python train.py --model="segmentation model" --dataset="aerial photos of the United States (SatlasPretrain)" --train_examples=101725 --image_size=48 --crop_scale_min=1 --horizontal_flip=true --color_jitter=0.1 --num_classes=8 --encoder_arch="resnext" --encoder_norm="batchnorm" --encoder_activation="hardswish" --encoder_channel_attention="se" --encoder_depths=[2, 5, 5] --encoder_kernel_size=3 --encoder_stem="single" --encoder_avg_pool_shortcut=true --encoder_widths=[128, 256, 512] --decoder_norm="layernorm" --decoder_activation="elu" --decoder_widths=[64, 128, 256, 256] --decoder_blocks_per_level=2 --decoder_block="bottleneck" --decoder_dropout=0.1 --decoder_attention=true --decoder_upsampling="transposed_conv" --init="orthogonal" --residual_init="none" --optimizer="muon" --muon_scale="match_rms_adamw" --learning_rate=0.002 --momentum=0.95 --nesterov=true --orthogonalizer="newton_schulz_5" --adamw_lr_other_params=0.0015 --max_grad_norm=5.0 --gradient_centralization=true --l1_shrink=0.01 --max_steps=7900 --batch_size=64 --epochs=5.0 --lr_schedule="wsd_sqrt" --decay_fraction=0.4 --final_lr_fraction=0.1 --warmup_steps=150 --weight_decay=0.4 --adamw_weight_decay_other_params=0.05
Rows from block 10 of the encoder of a small segmentation model, named by matrix and row number. Rows with one number belong to one channel. Each number is 128 + 24 x the weight over its row's rms, rounded and kept within 0 to 255. All counts start at 0. Numbers have three digits each.
After each channel's rows are labels from the 100 images, of 14976, where the channel reaches its highest value: "patch colour" is the nearest of a few named colours to the mean colour under the peak. Only what is clearly more common there than usual is listed. The data: aerial photos of the United States (SatlasPretrain).
# convs1: grouped (8 groups) 3x3 conv (encoder.blocks.10.convs.1.weight, 256x32x3x3, each kernel summed), inputs within the group 0-31
# convs2: expand pointwise conv (encoder.blocks.10.convs.2.weight, 512x256x1x1, transposed), outputs 0-170

convs1.30:139129133119061143128105150127158116185142124120138089140137150090135133140117127151153113109174
convs2.30:113129128164108124164147140108126099096127097091178141127130132105149165113109130104102059167093129129109139139130128073122061123183088107135086145124115154113133132128123137107127119129129131139119125134134120118118150129090091130112086111135105129064135130111134122150134128116071138113119133092137101120108126094074124150134113105126133120126144144112101121121140159129044131126080096176148136127133142129159128115110134132143137112149125188126125162127126101119118159097131124134138136111151098122128127119163
patch colour: grey

convs1.106:135079147134142113134147121121126179121097133133131110156152160190104147131154093116121117151099
convs2.106:102114127131133163145147129125150181152158130137151140103125137110166108083114130161130149148117178106125134163150110122135118124128175141129142131117134121128142135141140151141154122193079124144180176131122189119139093142167096107139120144129105128129158125126127147127145176111084131136130114140128124104132119218130123115151137121128119128100128124169132111135132133135127133122137127111120147148125129136148114213122145118121113125119165132141148123129192148070129126080121177108106121207115140151164129130133
patch colour: pink

convs1.84:128165119160175107136158096119183120112113154132087146159108112140148111114111121139171132133130
convs2.84:138086117109112115109127101117134107089168092116118135139114106131065137091123145137126059137142128117118132141074092171165123088093108130146117110104116116127156148121102128125155127132121144148098125125158152114136153107119167108125146134138107176149149176139124102128127169088114113127124093153129143138139111134127131168102219135160063131126126134103092091123125138112145110128126122121129094136096134126123108149068143127129168127167151105167181121130118124144170131098128097137150095134118131066152146140084
patch colour: grey

convs1.184:119130128114101103120088143117128134141134136155104149149128147132169110110122141178202094145131
convs2.184:130123131168130103126138110140137131136145171126114123122128133154122101070146091133091120164123138123122100142101120138099131126131121119134164117094135075131138112167144130134132112121122081148125106135122143117089086150126128126115073136127120134127127073138122142115137121136110149143127141127118180061084107121137116131098094097111145147130124132162123118138130090129126124096129127079163130147114090113119093145149190118127134128126124142115107151076104117122084099118133200069123089097179156146146104158124
patch colour: grey

convs1.177:178128131096131150114214110104144137103119102121124122136118125105117140135153124134109169128111
convs2.177:122127115102136155124098137107122173129128124093148164128126144130117114160105129126122133121134130134129121104120135165128128166135112157089123159127127129119156140144128097066116135099122156122122115139135121152129123151095175120096148153134126083132126098126134093135148125094200133092094125108121146152105121172135130211120171139129121166142118134141132138127127141117133126055202124143109151111131153137126101145129188132123111134135103135148147122115161073127116130106099140153136174094128144128129159131135
patch colour: grey

convs1.48:098138146133153135164126104156154150109158113166163134101096111160114136150108105118169150119089
convs2.48:126131125127134122106109119090115099138119131127117183132126129131116129126130127092124123092131157120122122110132111122114097129114077171128145163115131110120130115130123107069133166148125130123164091089133171136090133120123117108107125118150139160137159129121128151140128131159115129055156045105129140106117133127093098156141136105093135154131122112139137161115163124155133127116145164117037110128096193106123096084150173093131100112130130160111130131121121106132151140144132129117127116125134122136107129118143
patch colour: grey

convs1.91:090138150074129186133128136123118160123145133147119109104134114143133125088162187136141138140129
convs2.91:120142126107123136092116097110136073114123123102178123122124118122105127158147131139121138100162100142107182136129173022156151101161123144117157147100143124136127141129118144119101122126125114154136130113065164134166128114139119145136132128129125126093138134136122122128113131124173149130112107118132104116144122114157077128141161128123130164137148079129130131114138138127071128131122105108183102077154099146131130102137117113121126147140137148140129133140138131132139147137129132130123114105106136145129121127114
patch colour: grey

convs1.56:131122131141123133159136088138120128108178134151184098125105099137110128156125149121172125174098
convs2.56:148127122132089148153086125172152142140133099114113130125141195133124117106087121126137104134116136130161095144058113094115098141124134102109136120124126157114114110108120128135222121121133107131091128159127149118128154090119116120140139102118142125188062110113127121113129125154154120116115150165161168156134114113121130131130126133113106115113120135147140144133139133135107128167092134117121123142134134159124152085140161102168112122144157124088123131094104103121141138128124115143114127125221083094078099132134
patch colour: grey

convs1.63:099088102159139174099134154130096166161125111118140118131132134150189105129130140130141111156141
convs2.63:116131135150128116104087120148152134165132121134151142111173110132124107119136152088139130126107093057126109104115109139111150127123145128140185165139135198147150105128148170172140129129131173120122127144174135128128119142141131121134115128181125169156126128145112114117148118146144127129132128135130130060116129128165130130183159108204149137115142132137116145138166161101114149095141120125151151130059177140144112150152143120094091099108100143123158103135089190130153090133129146112117163117118127125099096176135
patch colour: grey

convs1.42:112115133141152130106132179106120140143118137139095155155056143127118128128161116143166172128132
convs2.42:124135103117124173129197087113124138129188175114126151117158128177103103136194120113129111148117117135126116135146108217131125151119121113132096138125110090185153101123096086207123169124127130135129144116131130089110202125118119144139188120136089129082148109067177085119110136140133169135156104133125094165113120121093106136134102135120110122129116138159143129129100128105106128108142176172123198184120180115155130141126077116122123134128103149092140147118135104162114109134127255161121103152129127143136150114127
patch colour: grey

convs1.247:118150170152137153087107117101140123127114130135168107145139179100124122114105156168118171106126
convs2.247:143130120112123110155151117092133133112136114110146093135110132124142122113120077105090123138096130127098128148157119090102179136128079156112087185126122174144132138123133156128136134121122113144128112137112132129143129149136106106147077101125099105137108134116077111110107128125126122137122165163121121137078098136132114118154121090123089138126122089094159119147140124153108131129173180083090132132131129116128150092123117129132132127127130119147143142149135035140112150140162146066098144079055140144127087149204
patch colour: grey

convs1.49:149113138118190142171153178120110133119119119114093135090132162128155109154093110123147119130135
convs2.49:118126127079133110136149123142133141125112233179148093125119107090146130136123138122121104130131168034150125124129124156165133097171104131161158074109132136091153160129132096128139118042140137123115127156117142122125128138116103148131122113148121144139173127051137130136144154117123106122124142143123114121129119129165119117124130128101136107141100137138121132234125122120135152070113154143094132153127121133150125093146155134108121149117128144149124140142116130099156094104139130129109191146129128158131127128138
patch colour: grey

convs1.182:104133156137136139163112177108137108092124135084117145136126129114114121136204103141107114136150
convs2.182:130180129153126128128161116136130103129120129129130132123145117143109134141120142161129136144128106108128115134073137130127128158129112150140109167135116087120130130142133128142134128149152191126109098088147139149110108066140130148117067118181131132139128141126136148022119143145165107148118118101098102120122136108138118134161160135110142133128127127132147186127110098128122129095147130150129126140155103126123151200170082172123108120114102117126114114116071111125125183140129118138144145115127107135140100105143
patch colour: grey

convs1.160:119164118111136152103162139139148136143146110169159100117153152176104100108105148144118135107082
convs2.160:134136141126115075175073116088135126130126085122119146108123127148130173130127128111104123114151090143116129142141079118115104162152127134148121100099121113124175136132069148136117125137124080133138129154159131117126166100124126138115137191114127140177127104117062173127201154157127097134136153126130121141093136100174120137118179119125131159148133136156126168149131145109116129074144120134134126139141115122121131126108095124142128078135133178135119138141117141194089110084128167082149122192117123170120170123122
patch colour: grey

convs1.165:164094147138131125094170081150099104132134114152116121109167133118148178128126161146116136100139
convs2.165:127131110120079102089116106065108121198129155173161147155089177148101133126131071132164141140076160105135113125160125110085118113094148110120152116128118072089098161150148096121124128092127084131147102158124177149122145107131184109115128124133096119124124122107130136159126096137099142145157126143138135114117108122147127109120083128135120124130135144138135192176121133180121119140153139114214116126123152116128136114114125165082151125133146115107107146131135125129122113174128128106137126134083161133120108133121
patch colour: grey

convs1.148:144096141160166134135110170148110108151113094110112111156102127194145130094128125117151112120116
convs2.148:142122076082124145135074152089124126133162128123152133117161126092119109135126105148130099128131103111129120120138112132131138105086088113149064121129115099157120176144129139123107118122175116123139143089128085110102091116127126089118109132115167113129114132112097074132106129181121088099126124121134128128127109130137142114146093147159130125107211128099104141143150118089137126139112116083132129111147081131141131118075091145104114154142140114131128161119097155164122129115185128153127128048122133123115168134142
patch colour: grey

convs1.0:128145122112125095096166099125175136119126153124183122112157121180117141145114103112102160118133
convs2.0:135138135150092110104102131147130126159124113132125100147138124103109141143148074121121112133128166132137146127126110245088160127106130128114100116076145118137139133108128110125147131139113126090124132141130116120129067132123126081129174110125146112139144154117094099132143131122123111111130126099106118135104121149112137106105121105118139124133105127101130119130127098099138119099128145125174135103126144138102163096145109149115152126128140119147099127120165134129127173071123091124139128163130150102164113133147
patch colour: grey

convs1.209:120156120171081116124153154143120141147118123160132184175102145108148113167130137101122129134110
convs2.209:079122127126125145113118132117132087114125103138121124128135129096155122125115115142136116121103142083120120100114129126129116134125101129125127076113132100100123127127158105123067147121119134116118102127097135134098131102128162131104123127121148128104125139083128126115132125158121111088115101121135147130120123084126081104128094122121118138130128123114105146123124116119130129159129124117120067135148147102142067146095126155149132113119036097137137092124137126110126120143109096087135130161135126156124143133073
patch colour: pink

convs1.10:153143132125146146140160076104186122149119126113115160133113116074144115117168151122133149141107
convs2.10:134151152092158137137135146043118089129163125160117132127107134121104107083187131103119116079126116154110134115122117127123145128154102129131137127127126152113128145108125140114123171104096133115115090119125150098114117106121136122068116125132144131144119131116097116108133128118183161117163091189113154078141158129108175150152128127123129079137124126065163101130123139112076106121125100137156117116111158135115143122123140105134116118130110098120136095125106151084129135137135125133118130125171129110141137160133
patch colour: grey

convs1.162:076152103138136132160113156146132147153160139128121110136135170140184112100093131121152098135105
convs2.162:113095121099096117131170137146122150160113123121125104128174107181175117108141127092103120133127146135109122147141145128128133142129141110123067163132144127122165112179212124125136177204131137130123122124138140135130118133169116163112131093123108120121148119079081115092121116119173133129084153146132128055153133121120131125170133100131125153149167101144124153175097138106127115133110139140107108126133135138127120150134127109145141151118100133128191114177110152115123109117147137136125106100155133112151117107114
patch colour: grey

convs1.193:132135141160112146168081159149123133120127109203110134145116137110116147089133111143131134150094
convs2.193:109129153126144129149109125126093133135109141083114123180118132140121127129138141134173227092152120114132138131117097124127155129133099153124109130120107158120147115120174115176049078113143119130113097113118100113129189121124130124132113125118125123141105129153141152131145077146127111096143155109137143072120140094157140117139056085127120130094109164099122118150126112125166116095133127142140134126145165101132120169098127124084114150111057156151118141131121100086113106192164136106125156125135130106130129124141
patch colour: pink; white

convs1.1:134125124085119107152178102122186126159129122148130138114136095138118124093146134122128158185126
convs2.1:184133106134120112138105127169163114076141147094078130122116169116118111127139147135132123127132137089125127069139140157129096121147144139132111162145118124168128134140164169101189127138109110127087054159124174065124050114123143126125125073125138106133129100143110096160101133157138108123110143112085107112138151177119110096132136129132149117128113145095128111113103110128127122147140131127144153146120087145155104104151161138142137114111130113143129122116125126101099112138123099127122127145106146127127115129134
patch colour: grey

convs1.190:144118122144136149131136151131180123121149083163119112153107114124139129155175092145109141150075
convs2.190:130118112173131114184105131163131148105170118113131121121160142103110109126125064116107090132119135129125120128123139131145162173141133139099157119124129138115116235162104149139149126134119153111131150127162120137131120108133123128146157122124100136093139065127088143084122157120151145112128134130132123166116135147129128119096156127073113116067146153131097112075158168120121126110147126150120128124120098126138125162117139106128149076129129083136147149131137079101139112098088158124129155158144124102095084130125
patch colour: pink

convs1.110:150169112122108120119137102111125106127125169167133119150123125143102069190126117124163146139135
convs2.110:136125126124113125112082110136132122045091133169114121118112128128193142089117124106144139122097136101145144123111145102152128088122176136121116141131130130129126101108146144138119107094145133163115132117127128124143158128115140119112139119138127113137126148131144153118095124096057137104176122160111113127118117126129150066119118150125128116098168131135127060130122119130119142141117126169102147132127108125142163098128063113119098109140142130090102124100130163127171129124130129115159143103137086125098110065156
patch colour: grey

convs1.94:134167136107100129118146171126109111126127128102097134176164186156101146112121104115132131147155
convs2.94:140153172123131096157115135106138118143089137127136150105030126131121120148130180118135137141128131132132110112119126131107132130151129157141097129138127123116119169100117125089104144191109082131171127155131166095113118118119102154129085130148144127124106160135140114122078131132125139134116141155124097130131127076140124110093156145118126123088145087106111117112160124137136123156155132117169132169136132118102161159160114149145120123141131125171089107129127086172139095141119187103131097177143129121123095143153
patch colour: grey

convs1.168:165110148105150136109145095146171172117135122169132073165127136125118146093125138150111130114113
convs2.168:126134128124131166195125124097176119131142122125098153135112121131137097127128146106128147111150129106113128090134120169131116122136094111122133125141154118138170171130147135137126150169116116129099128101198114142177106133122127107126115097147136127132109110140157124063114092096087142102144118132111131117123111132164106132124125136124133124128113126129124133124134131122103098130111127120000120112129160126094120172121180128108124124130111138117129119161110113102127125150123139201128150108156135163164138087092
patch colour: pink

convs1.214:143165159119098113112129134170170121144135139096145096166141138096112130106170111086148128144136
convs2.214:102123136114119129125173108151116134119137146127140137122125132139101128171141129102118104184117109100128158122119132145188163135144074098116147121131125129152140117139114126134126145147154123121126138121128088123113130153132098133135102135151114118092133120109171160113105133104129134113119125158138139160133111128125117135107136131153133182127087134109135109124171146125132123087166145164101169127131137106133103129136142136115130101119155134116142146130123097138124132158136114141128140127133121122130163140095
patch colour: grey

convs1.108:125180108149159129120089128133147126119097155128189164119117150127141102142099123129104157163131
convs2.108:172137129134129119121141126183125126131143143133128161139129128123094114151107142098151146126086115158142113112125103074128134135121124168141080112127130123133125132155190137076118125156107091059132098162138156139105121174108167113102116143123130088072140137094176118130118121137130141156127149090074104097082136113113126134135143120094142150172155160132130075125130139114088128115087132149109096175101187108143133140123216093118066134146105081159147124153125150127105119141125117127159130131100121115071122074136
patch colour: grey

convs1.189:162118138125168171132199111130115133133140098136137101104121105108125117114110105124107169122162
convs2.189:127119129120118131095142119116120147124144102135075124132135143137104106125138185122158123125129134127148115139114127120128127133125149163130109129140127132093155184117109135112102143099126128118117123191125165125139125117150141088115137098128117123167127116126123058138110128131215125124117112121120103130116115115092146129113124135111153131145149141148115105100108127125134129130191129141120124154188118140190136117122132163121073108137116111179158130128139174134111114104130122133129088144092185131124141089130
patch colour: grey

convs1.205:162113154116145112127088123104211161136112117124162114141151129119122129124147138109166113134146
convs2.205:103135139126132112126125111125116124132129109127121154121093146124135126037192132145148111247128126142155137136141119147099114119201119126116122104124136119130081105168140116148095151098145133134120170127096131136148151136153071125127113133165119108079137140131136108151087162105219103128128145132116141114121135115137113106125150129076112148116134153146128156149129151106160162103126123161114118135095119111101104158129122171131148127148121136137124107179149127101104085129127164131111098128141131185121144106127
patch colour: grey