{
  "model": "segmentation model",
  "dataset": "aerial photos of the United States (SatlasPretrain)",
  "train_examples": 101725,
  "image_size": 48,
  "crop_scale_min": 1,
  "horizontal_flip": true,
  "color_jitter": 0.1,
  "num_classes": 8,
  "encoder_arch": "resnext",
  "encoder_norm": "batchnorm",
  "encoder_activation": "hardswish",
  "encoder_channel_attention": "se",
  "encoder_depths": [2, 5, 5],
  "encoder_kernel_size": 3,
  "encoder_stem": "single",
  "encoder_avg_pool_shortcut": true,
  "encoder_widths": [128, 256, 512],
  "decoder_norm": "layernorm",
  "decoder_activation": "elu",
  "decoder_widths": [64, 128, 256, 256],
  "decoder_blocks_per_level": 2,
  "decoder_block": "bottleneck",
  "decoder_dropout": 0.1,
  "decoder_attention": true,
  "decoder_upsampling": "transposed_conv",
  "init": "orthogonal",
  "residual_init": "none",
  "optimizer": "muon",
  "muon_scale": "match_rms_adamw",
  "lr": 0.002,
  "momentum": 0.95,
  "nesterov": true,
  "orthogonalizer": "newton_schulz_5",
  "adamw_lr_other_params": 0.0015,
  "grad_clip": 5.0,
  "gradient_centralization": true,
  "l1_shrink": 0.01,
  "steps": 7900,
  "batch_size": 64,
  "epochs": 5.0,
  "lr_schedule": "wsd_sqrt",
  "decay_fraction": 0.4,
  "final_lr_fraction": 0.1,
  "warmup_steps": 150,
  "weight_decay": 0.4,
  "adamw_weight_decay_other_params": 0.05
}
Rows from block 3 of the decoder, named by matrix and row number. Each number is 500 + 50 x the weight over its row's rms, rounded and kept within 0 to 999. All counts start at 0. Numbers have three digits each. After the name is the row's rms in percent of the matrix's.
# convs0: reduce pointwise conv (decoder.decb.0.0.convs.0.weight, 128x256x1x1), inputs 52-103
convs0.1 018:499353456447503500500511510492495504505504460495499506444514525501513492489500500508501545510470481500341511440503501494490492501487498504518487524503503498
convs0.2 150:492498500584498490442435454399488485504502451529560486505543537571539502517486528500484485485493483483507494512479473490532467479510593418476572485487601510
convs0.4 017:498551500490500499498504507494508500501491496498500503383587499498505478497501500502498659509500480499499506455368501510499502494477495518504498499500504505
convs0.6 120:489601518481490516512370490558536498505522497504472574523339446655497509526461494462523524575511506530479535505504514548473496493439441487417499589490452583
convs0.7 007:500511499427500504500500501485534498501500493499498511500493512499500498492504500507497504506497501500500501490505500502499500497503493500510500493504496498
convs0.8 114:637293489412514543512545541482412532502495503454508613534532450502550448500434498480518461506544512493434496507474498457465529516469460592607515506462481518
convs0.9 008:500514500495499506500501497476517500498499500497497500495494506497473498488503500503498509500499482500500501496505500499502500498503500505515501494504502493
convs0.12 124:424505526495436523499447421475488542496512537527472559518523503501517567448517486513525583489523412506447505406470532487535527507488516572487456501467497464
convs0.14 087:490529493539506499499521554513450528479512516472503491413506584496515463414498502529480549468467531500538399502469506449513450483577617507549496487636549453
convs0.17 175:471496506493502495500542488544491484505450508418507477604619596474482460511553494438579504483502462503492554440480479448526501514470517493486535571465567575
convs0.18 222:504540509578504505473404402487448456521505498525489494535524393479479583503456508491488432487516533500510601489474498502494550497506497528466498510537499463
convs0.19 110:483642509506534526490482567533507574482549513457492493526404515499492521527515496487482595499519507502518448522505478527514508441529509491483504491526517504
convs0.20 077:503578499532600488488443633463449485416490499499577517543374494489506485492446500567478484545495521533510453543474496551460457501470512474483512488427511494
convs0.21 028:497591501493502487502563499432521498501497500498478505482506447500484519445508502488504341501503404499546495499493507499506543497437499505505500498504536537
convs0.22 135:515630512488487489513585627505687541525493528465512572475543489495481506491444510550470481496524504520480454446582525558458497500474448532424503474492504574
convs0.23 014:500499467356506498499504506499584496500502470499499500496499522505499497496507500482500495502495477500331497486501500500501500500499493499505475499509502500
convs0.24 120:446489468453481492499526467528456463462492504533507483532484580491439515475610486492525481410479505520527378510473454514504493480548497440509479476480501507
convs0.25 009:500505497378503500500500504488554499501500492498499500498498513500500498494500500505499507506497501500500500494504500501500497499504493499505500495502502499
convs0.26 038:521493489478489521463518412482324498503510503532578524429478515529469460430490494524490491497502523519472535472484521477498440506470542559502480511494505483
convs0.27 018:503499442304507500500511504497552499501502472500428500487499522530500498500510500457513532506495481500398500494502499500500502500452495504506489494404500500
convs0.28 148:515498534527523493538501533480422514501469494491493515412350581462503516462571489609510439508535440500511422571516524439467499504486538486505488498530552512
convs0.29 007:499485484414499501500488463500501498506500493502499506495491504494494502499500500498506514502486514500500501492513493504500500496504499484495498498500496500
convs0.31 105:506529509428502483499445548553424533559503508507466436433510471521426501500467498462459582488535534497535501557521482466500473500496554464470508500571530575
convs0.32 078:496565523514439500460407484547668496531441513661525501506459550494497493469563502498418539486503468498488370385535498555504498501496578421525455493512461429
convs0.33 014:500503499487502488500500500308795493400499499500500505499713626499498499494503500504498500501498500500500500499503500506500502499501500500600496476512488498
convs0.34 153:517452514495517502485418482477438533498531546445509474582563569488465564559506501463570348462499602517522469469485508491526555500494529456473530530509527520
convs0.36 167:479581502523481473505576556506519508506454483552428480448498442442480495451485495526496421533489413489501411575530496512529495497538500469497493550559501497
convs0.37 153:493579500523470482513544497548466500554510515510476496486498461493443452512536498566494485473486522500635510484511463510507522577527413505474497524415488515
convs0.38 192:572495526516474473502400412499505497500565528477505502504403616510527448532589503444558509465504434494533585569571503468458439538481514525493507497415480510
convs0.39 128:531506508525499415501501440624365559573538492484613425496497488551497488487480482508516511474501478497503512432466442522462547505504512440527515637537501499
convs0.40 179:480508528554500469512523361496468503488501508514520496535502519517513508440459504437381512508512422519545607484502494548419503446487504570461531496481505478
convs0.41 096:441388429493514521498430607428453451501478494465467536513600509497498500566594498448479508487467499506523592507351406515455536466474507469399461480501587486
convs0.43 106:469566525533504498507536531521686486502425534506490576509651491477547487482503497501482537564573341475509466445526500523526488484489489484424478499504493486
convs0.44 165:503597481499502500494473690500621493423512552507528571526396551422516501516528492492432576467504490495501566537619470501471557414473559595496537504464487496
convs0.46 078:424301499480518520498487555481528505454478501473482494577471520529555525480522516487492465555502539434418514483497502493484486485503490486520487502497550472
convs0.48 073:482544499560518488497500512543557509480503489511482455444510506352452487504531503479499493517530493500598510588511484496484435499568524498513512485569494483
convs0.49 150:523550499508497480502530519494580462485476498393508483484513486567537455513491488546519513474493496463512429486577508436513587544510479603502561531454472490
convs0.50 124:518513536499505510503561391459418518517518474527541484496508592423490526529512511503530523496511533523520444489426543425496471536490536409581511482480547531
convs0.51 028:500515513500511488519290504501719504448501513501410500475457506517492492509509500465497798508522495497496505594505480536506499499491500505510491477492545495
convs0.53 166:545533477499503529579505508483484559513485501486505499544359470478497503560398503595492579521483527496505488486493503449530498446561467502606510471504525534
convs0.54 086:490336494507362522493527302504701455488503507507555463390508475525505516526510498515480493520496510475456481509521493493500500527480507480518452500508501515
convs0.55 109:547579528516509504510564472566577473488512480475457486505554488497526498469469503462432366493528518502439508427559509484531381513537509427505552502456505522
convs0.56 106:501459509500503492522525499485376491505532513475504484369501491502462501490574511505491512489477506498461479465397487514520502523455534574553506497452557492
convs0.57 045:496555497263509498492494503470459477536506466504494471522500500535421514521519503510510369574507408502489479490468499499509509512482498499508487497445518508
convs0.59 099:564502516488506491467466490517461501483534528478481473557466499596557501571539498496504399443568502486481608573459439492502546487522491466488540543563544520
convs0.60 005:498500484423499501500482473500509498500500497502498508493496507488490502497503500496505512501484508500500502483516499505500500494503500485498501499500500500
convs0.61 076:473568506527513482449400559504522497498490489525499473450485491485491488449526506473485498509500526505502500516510502518474483504472531489480517487433509500
convs0.62 204:499521473516467491496484348505432512471500504510498505487500506529486502527525499473462578491463550498502490494496499541514500449424501412471517482511564496
convs0.63 005:289520503500498509500500505477643500485498491499514530496496529497500496484507500516500503497499481499499500487507596502498499498503498501527500493503503488
convs0.64 018:524554501644500493501488497499566456499489498511499517515489346407495468499493500450501519506501528503503555499508588579485482491500408549510499499501501480
convs0.65 143:497249476503403549539542367513633507547515477489501503403485535534532486554486473513472503512470493486379510512552494434510498515549477553458434527493511509
convs0.66 025:470393480478504484504516523500534505500504483487501500498492525539502499473514503510502473536493459500300486437510501497502502500483500513510483500506500501
convs0.67 159:497520484634509525538463519607423487575500516556496511473381405551529477572514498541533549467481564505504366609498518515527460543568501488503523480564462548
convs0.68 009:500502491352503500500500502496523499501500496500497501494496507500500500495500500502500509509495503500500500493503500501500499499504496499501498495501498500
convs0.69 153:525420487550507513481537433452391538502504544526485499499533480498576534496503501514493508468491537499541485444444530428510537406427510536580509507450559527
convs0.70 140:546418538575513526501435567518350494552490500460503472448493496565507531580498490488500520463564558501561497688504482507449535493481512486493456537586469504
convs0.71 023:477509502596502499499794522472539517513500498506549527490506694463503501392499501544511409496499455492496436305511507493524493484527503512533500504490500457
convs0.73 006:499500484424499501500485476500508498506500496502497506495490506494478502498501500497506515501486512500500501489513495504500500496504499486497502497500497500
convs0.74 113:477486491502500573483499548316432460458507502434490505473563522479524516441506490455511493502495412499491539495467503517502500484508449577592515499444510470
convs0.75 141:458444518522522485505503491484431530519517533497485472557462462535511518477537517501517399489507505497515498481370496426527515564555489535466559518430500500
convs0.76 011:501501490347504500500500503495505499502500492499499500499498507500500500495500500502500506509495502500500500494503500501501498500504494499500498496504500500
convs0.77 012:498506503490500516499483507494597501497500513498501516505493521498485499437502501513489490502504478499498498499504498499504493510860501510502500457492501501
convs0.78 006:500519500498503514500501509473612499499499489500495500498500524500492499486502500509501500500497487500500503493506500503500498498508499499519501494505504494
convs0.80 134:529516527520577491468413590499374509501489533521451506501536472457486521522495587436482492512543431501510612542494503576472524480467485493430564510497503495
convs0.81 163:608512468508469494446503474491529534505499528482541519581496461532498497507488498482544516500476477497503588519455490496535473578492510519577516437546441531
convs0.82 141:483494567482509421475555577491422499550489482469620431586563557363510499413506513529506592510544491505538518565510518529511489504492467416539507478481574494
convs0.83 005:504578509500494503503498500478643500498498499491500512500498452497464492486513500465497505490499455499500508487513506511499500497495493546525496489504509478
convs0.84 048:498556486514505435503518562474527499516479506490507537291525438461453497553496500495477484532495405502510477465502509495526511502568474389509511526498509523
convs0.85 099:501495496488487480468434482453484483501522439526524484431503503449503500506577478492559601559506492500512494500446501583484434492461568489509444453490494527
convs0.86 124:476564532489481540515523531483591520517502486457421488365508482602509520563478496475586409514511457472504590572597503508503449478483502494480462489483543505
convs0.87 122:509584484443528531512563606524492503501538489523490492534610475544477491501439497559433340459492388492608503532594496573514500494497468483432557512540436517
convs0.88 180:509611535562500507507479571497450512510500503498500499586498501433563515501497500507510403543506361503539520511557501504500502499498501499502492499497503505
convs0.89 072:588529493450487469501473510547521474493502513531506484658503548507462479544510503485513534499497595500545500508530500464501501491447513488463491495578456556
convs0.90 172:498496500551488502507546523602455520537510508473496501550598457499526527512499494517498514467498559501554443422565504470497624557439536451503547520579567515
convs0.91 008:499486486335499500500488490500501498504500491501498505491492505498500501498500500499504514504489512500497501490508499503500500498504498490497498497500499501
convs0.92 014:510538501500499504500502493486607480499489504498492533500497435445457497496504500478490497498501479500501576503505578516495495499499419576505490497540495485
convs0.93 042:527490500415496459513581511385569506479494499500515579512520511482507491501502501500516540488500422500480463411425546574530565475455471540523497458524496533
convs0.94 148:499434485486541512506521512544567522542529511549504487530517450445525540499478505516447442513519505507491491517457494485511535497496510509497555505520466491
convs0.95 169:503353534524527499491493458515414498533538510483490472405500459507594498537490515496510545515557138462494513532462495506526507515506500492477457460501503487
convs0.96 182:481515477563470550526520395498441470515450493476512520546475420498425506516421498539470513432490582499540484579495546507515492571515467529509538396502502434
convs0.97 115:497559478483444527460497551400505495437593476504408418550523456443542501420471439493514496524456508467507499476540488461444480452502508558490548540519538385
convs0.98 094:466349496492392504504500286497602470492502497508532502378528522550501475561500496543422499541492455489479452497497482501491494513469498493556442499504500501
convs0.99 009:500507500498500501500500500493507499502499494500492504500493509499501498493504500502499501504499500500499500488503499500499497498502496500505500491504502500
convs0.100 107:499525500504506509524588564552612522484510509470447532453511452497537474519499494482499508504512408503524501420467440540517461501518458513447505505513503544
convs0.101 029:516488490442497514491466558495499499486536493575520489555448501529517507502500499460519582524493455503426497503407492465490458510464525542513500505463490482
convs0.102 016:497515501512500502499547426530498505512498497491497499454513510499506502506497500484475484497506500499497575531512490474504501505565530501518490493505500483
convs0.103 012:501501494216506499499500504491527499501500479500498502501499521499501498495505500500506501500497495500488500495502500501500496499503494499503500494509502499
convs0.104 012:500535496481503468498507530500505504505497486500493501498511523500509500501506501448500628500498419500500501474500500500498500499410490501504488490505502501
convs0.105 046:498494501647482498501524576504577487475481497499507500366514450398499457497428499487492373500496465504472504456495522504472471487504460543437498515518489480
convs0.106 037:476516488421503470504573501492491501493501538493502475520485500484504485488499504518524651528479384477462447482503491515491588500572492499510500499490500507
convs0.107 115:501515574442506512465502558499382488515554497504496490340537507489331504518491528493497385528558452498482539538518505493577505529592537443498524507494507504
convs0.108 186:530586502495466448437566479460503483499485572547446479584526478598495498400444498450446518492498503500502498504502501576417470455531541500430507440580430451
convs0.109 007:500500490299500500500491501499508498500500498501499503495496505499500500496501500498500511504491504500500501491503500502500500497503498498500500497500496500
convs0.110 134:483494458590480504495537671517633450499474457542512459529544597394489555448498494464503381447468494506489493418613463529464512492502502466516514532485496500
convs0.111 106:613451504425491515515547474561511544451508495502511490273532461556458469515467521601534552502500463506488453458501527453502531507504509381498429513572500503
convs0.112 006:498500485376498501500485491499508498502500496501495506493495506494500502496502500496505517504484509500500502482515499503500500494504499485499502497500498501
convs0.113 028:506419487419503496497520547495489506490500487487507489531487512541540499490510503425506499486488554487428537474504503499468509501447499497514486492460507488
convs0.114 124:457492507486499502504344423554501492505499479498502493452396508543482517495569498502518332496505502525471502493490443550497404582507483492489471523464488484
convs0.115 191:517489518523459499472501606532616524505470579473494499543546479476585509609488458486492468411507512502491539519560490516455499498478510492462500509469526490
convs0.116 010:500501491310503500500499503497506498501500494500498500496496505500500500496500500501500508510493504500500500493503500501500498499504495499500499495501500500
convs0.118 094:469437493519507505496435535484541460491488511467491499531494519502495482450497487524499252538472563502458500571503507535484513507514510523472465527461494444
convs0.119 068:506475525559551489495503449486545489510501495560575506382485520417498513474504506499483468490518512500582465499387526514502439496621529318563461414516503484
convs0.120 194:518439512525473500499533474500528566532482509517569500535522456557525496529490483544445561494512479511526361554576537404548528586551500484580498439626401532
convs0.121 037:475496496502500517497468512476526488487485506484503518472492548456498518462501503507518503509497496500602402559471501499482518506801499508598486482497481429
convs0.122 145:480513524468484506483506374501267519500514482603497474600454467563446481407512509467504563488521591488472516436421497506500476488504507504531512512485504523
convs0.123 102:518546488496491507507661609535573475487505432565455558601551492570499517521496467582499377497509467453467634498610528459551496513523483472496540512512500481
convs0.124 145:543391600547567501505355547493328499510499548508513501448434454499635516537497518540509499465605382503500502533504502483505507508482499504513517490497492502
convs0.125 036:513507487493483502478445455482345506510504492522515501434500496500517459482486494491487674497486538503481572425446520478501468503507525496508503489502501487
convs0.126 014:500511502499500499500497500473588498479497499499500516422495504499489495384505499509502503500499386500500496499505500508497503497469499610513500465528503500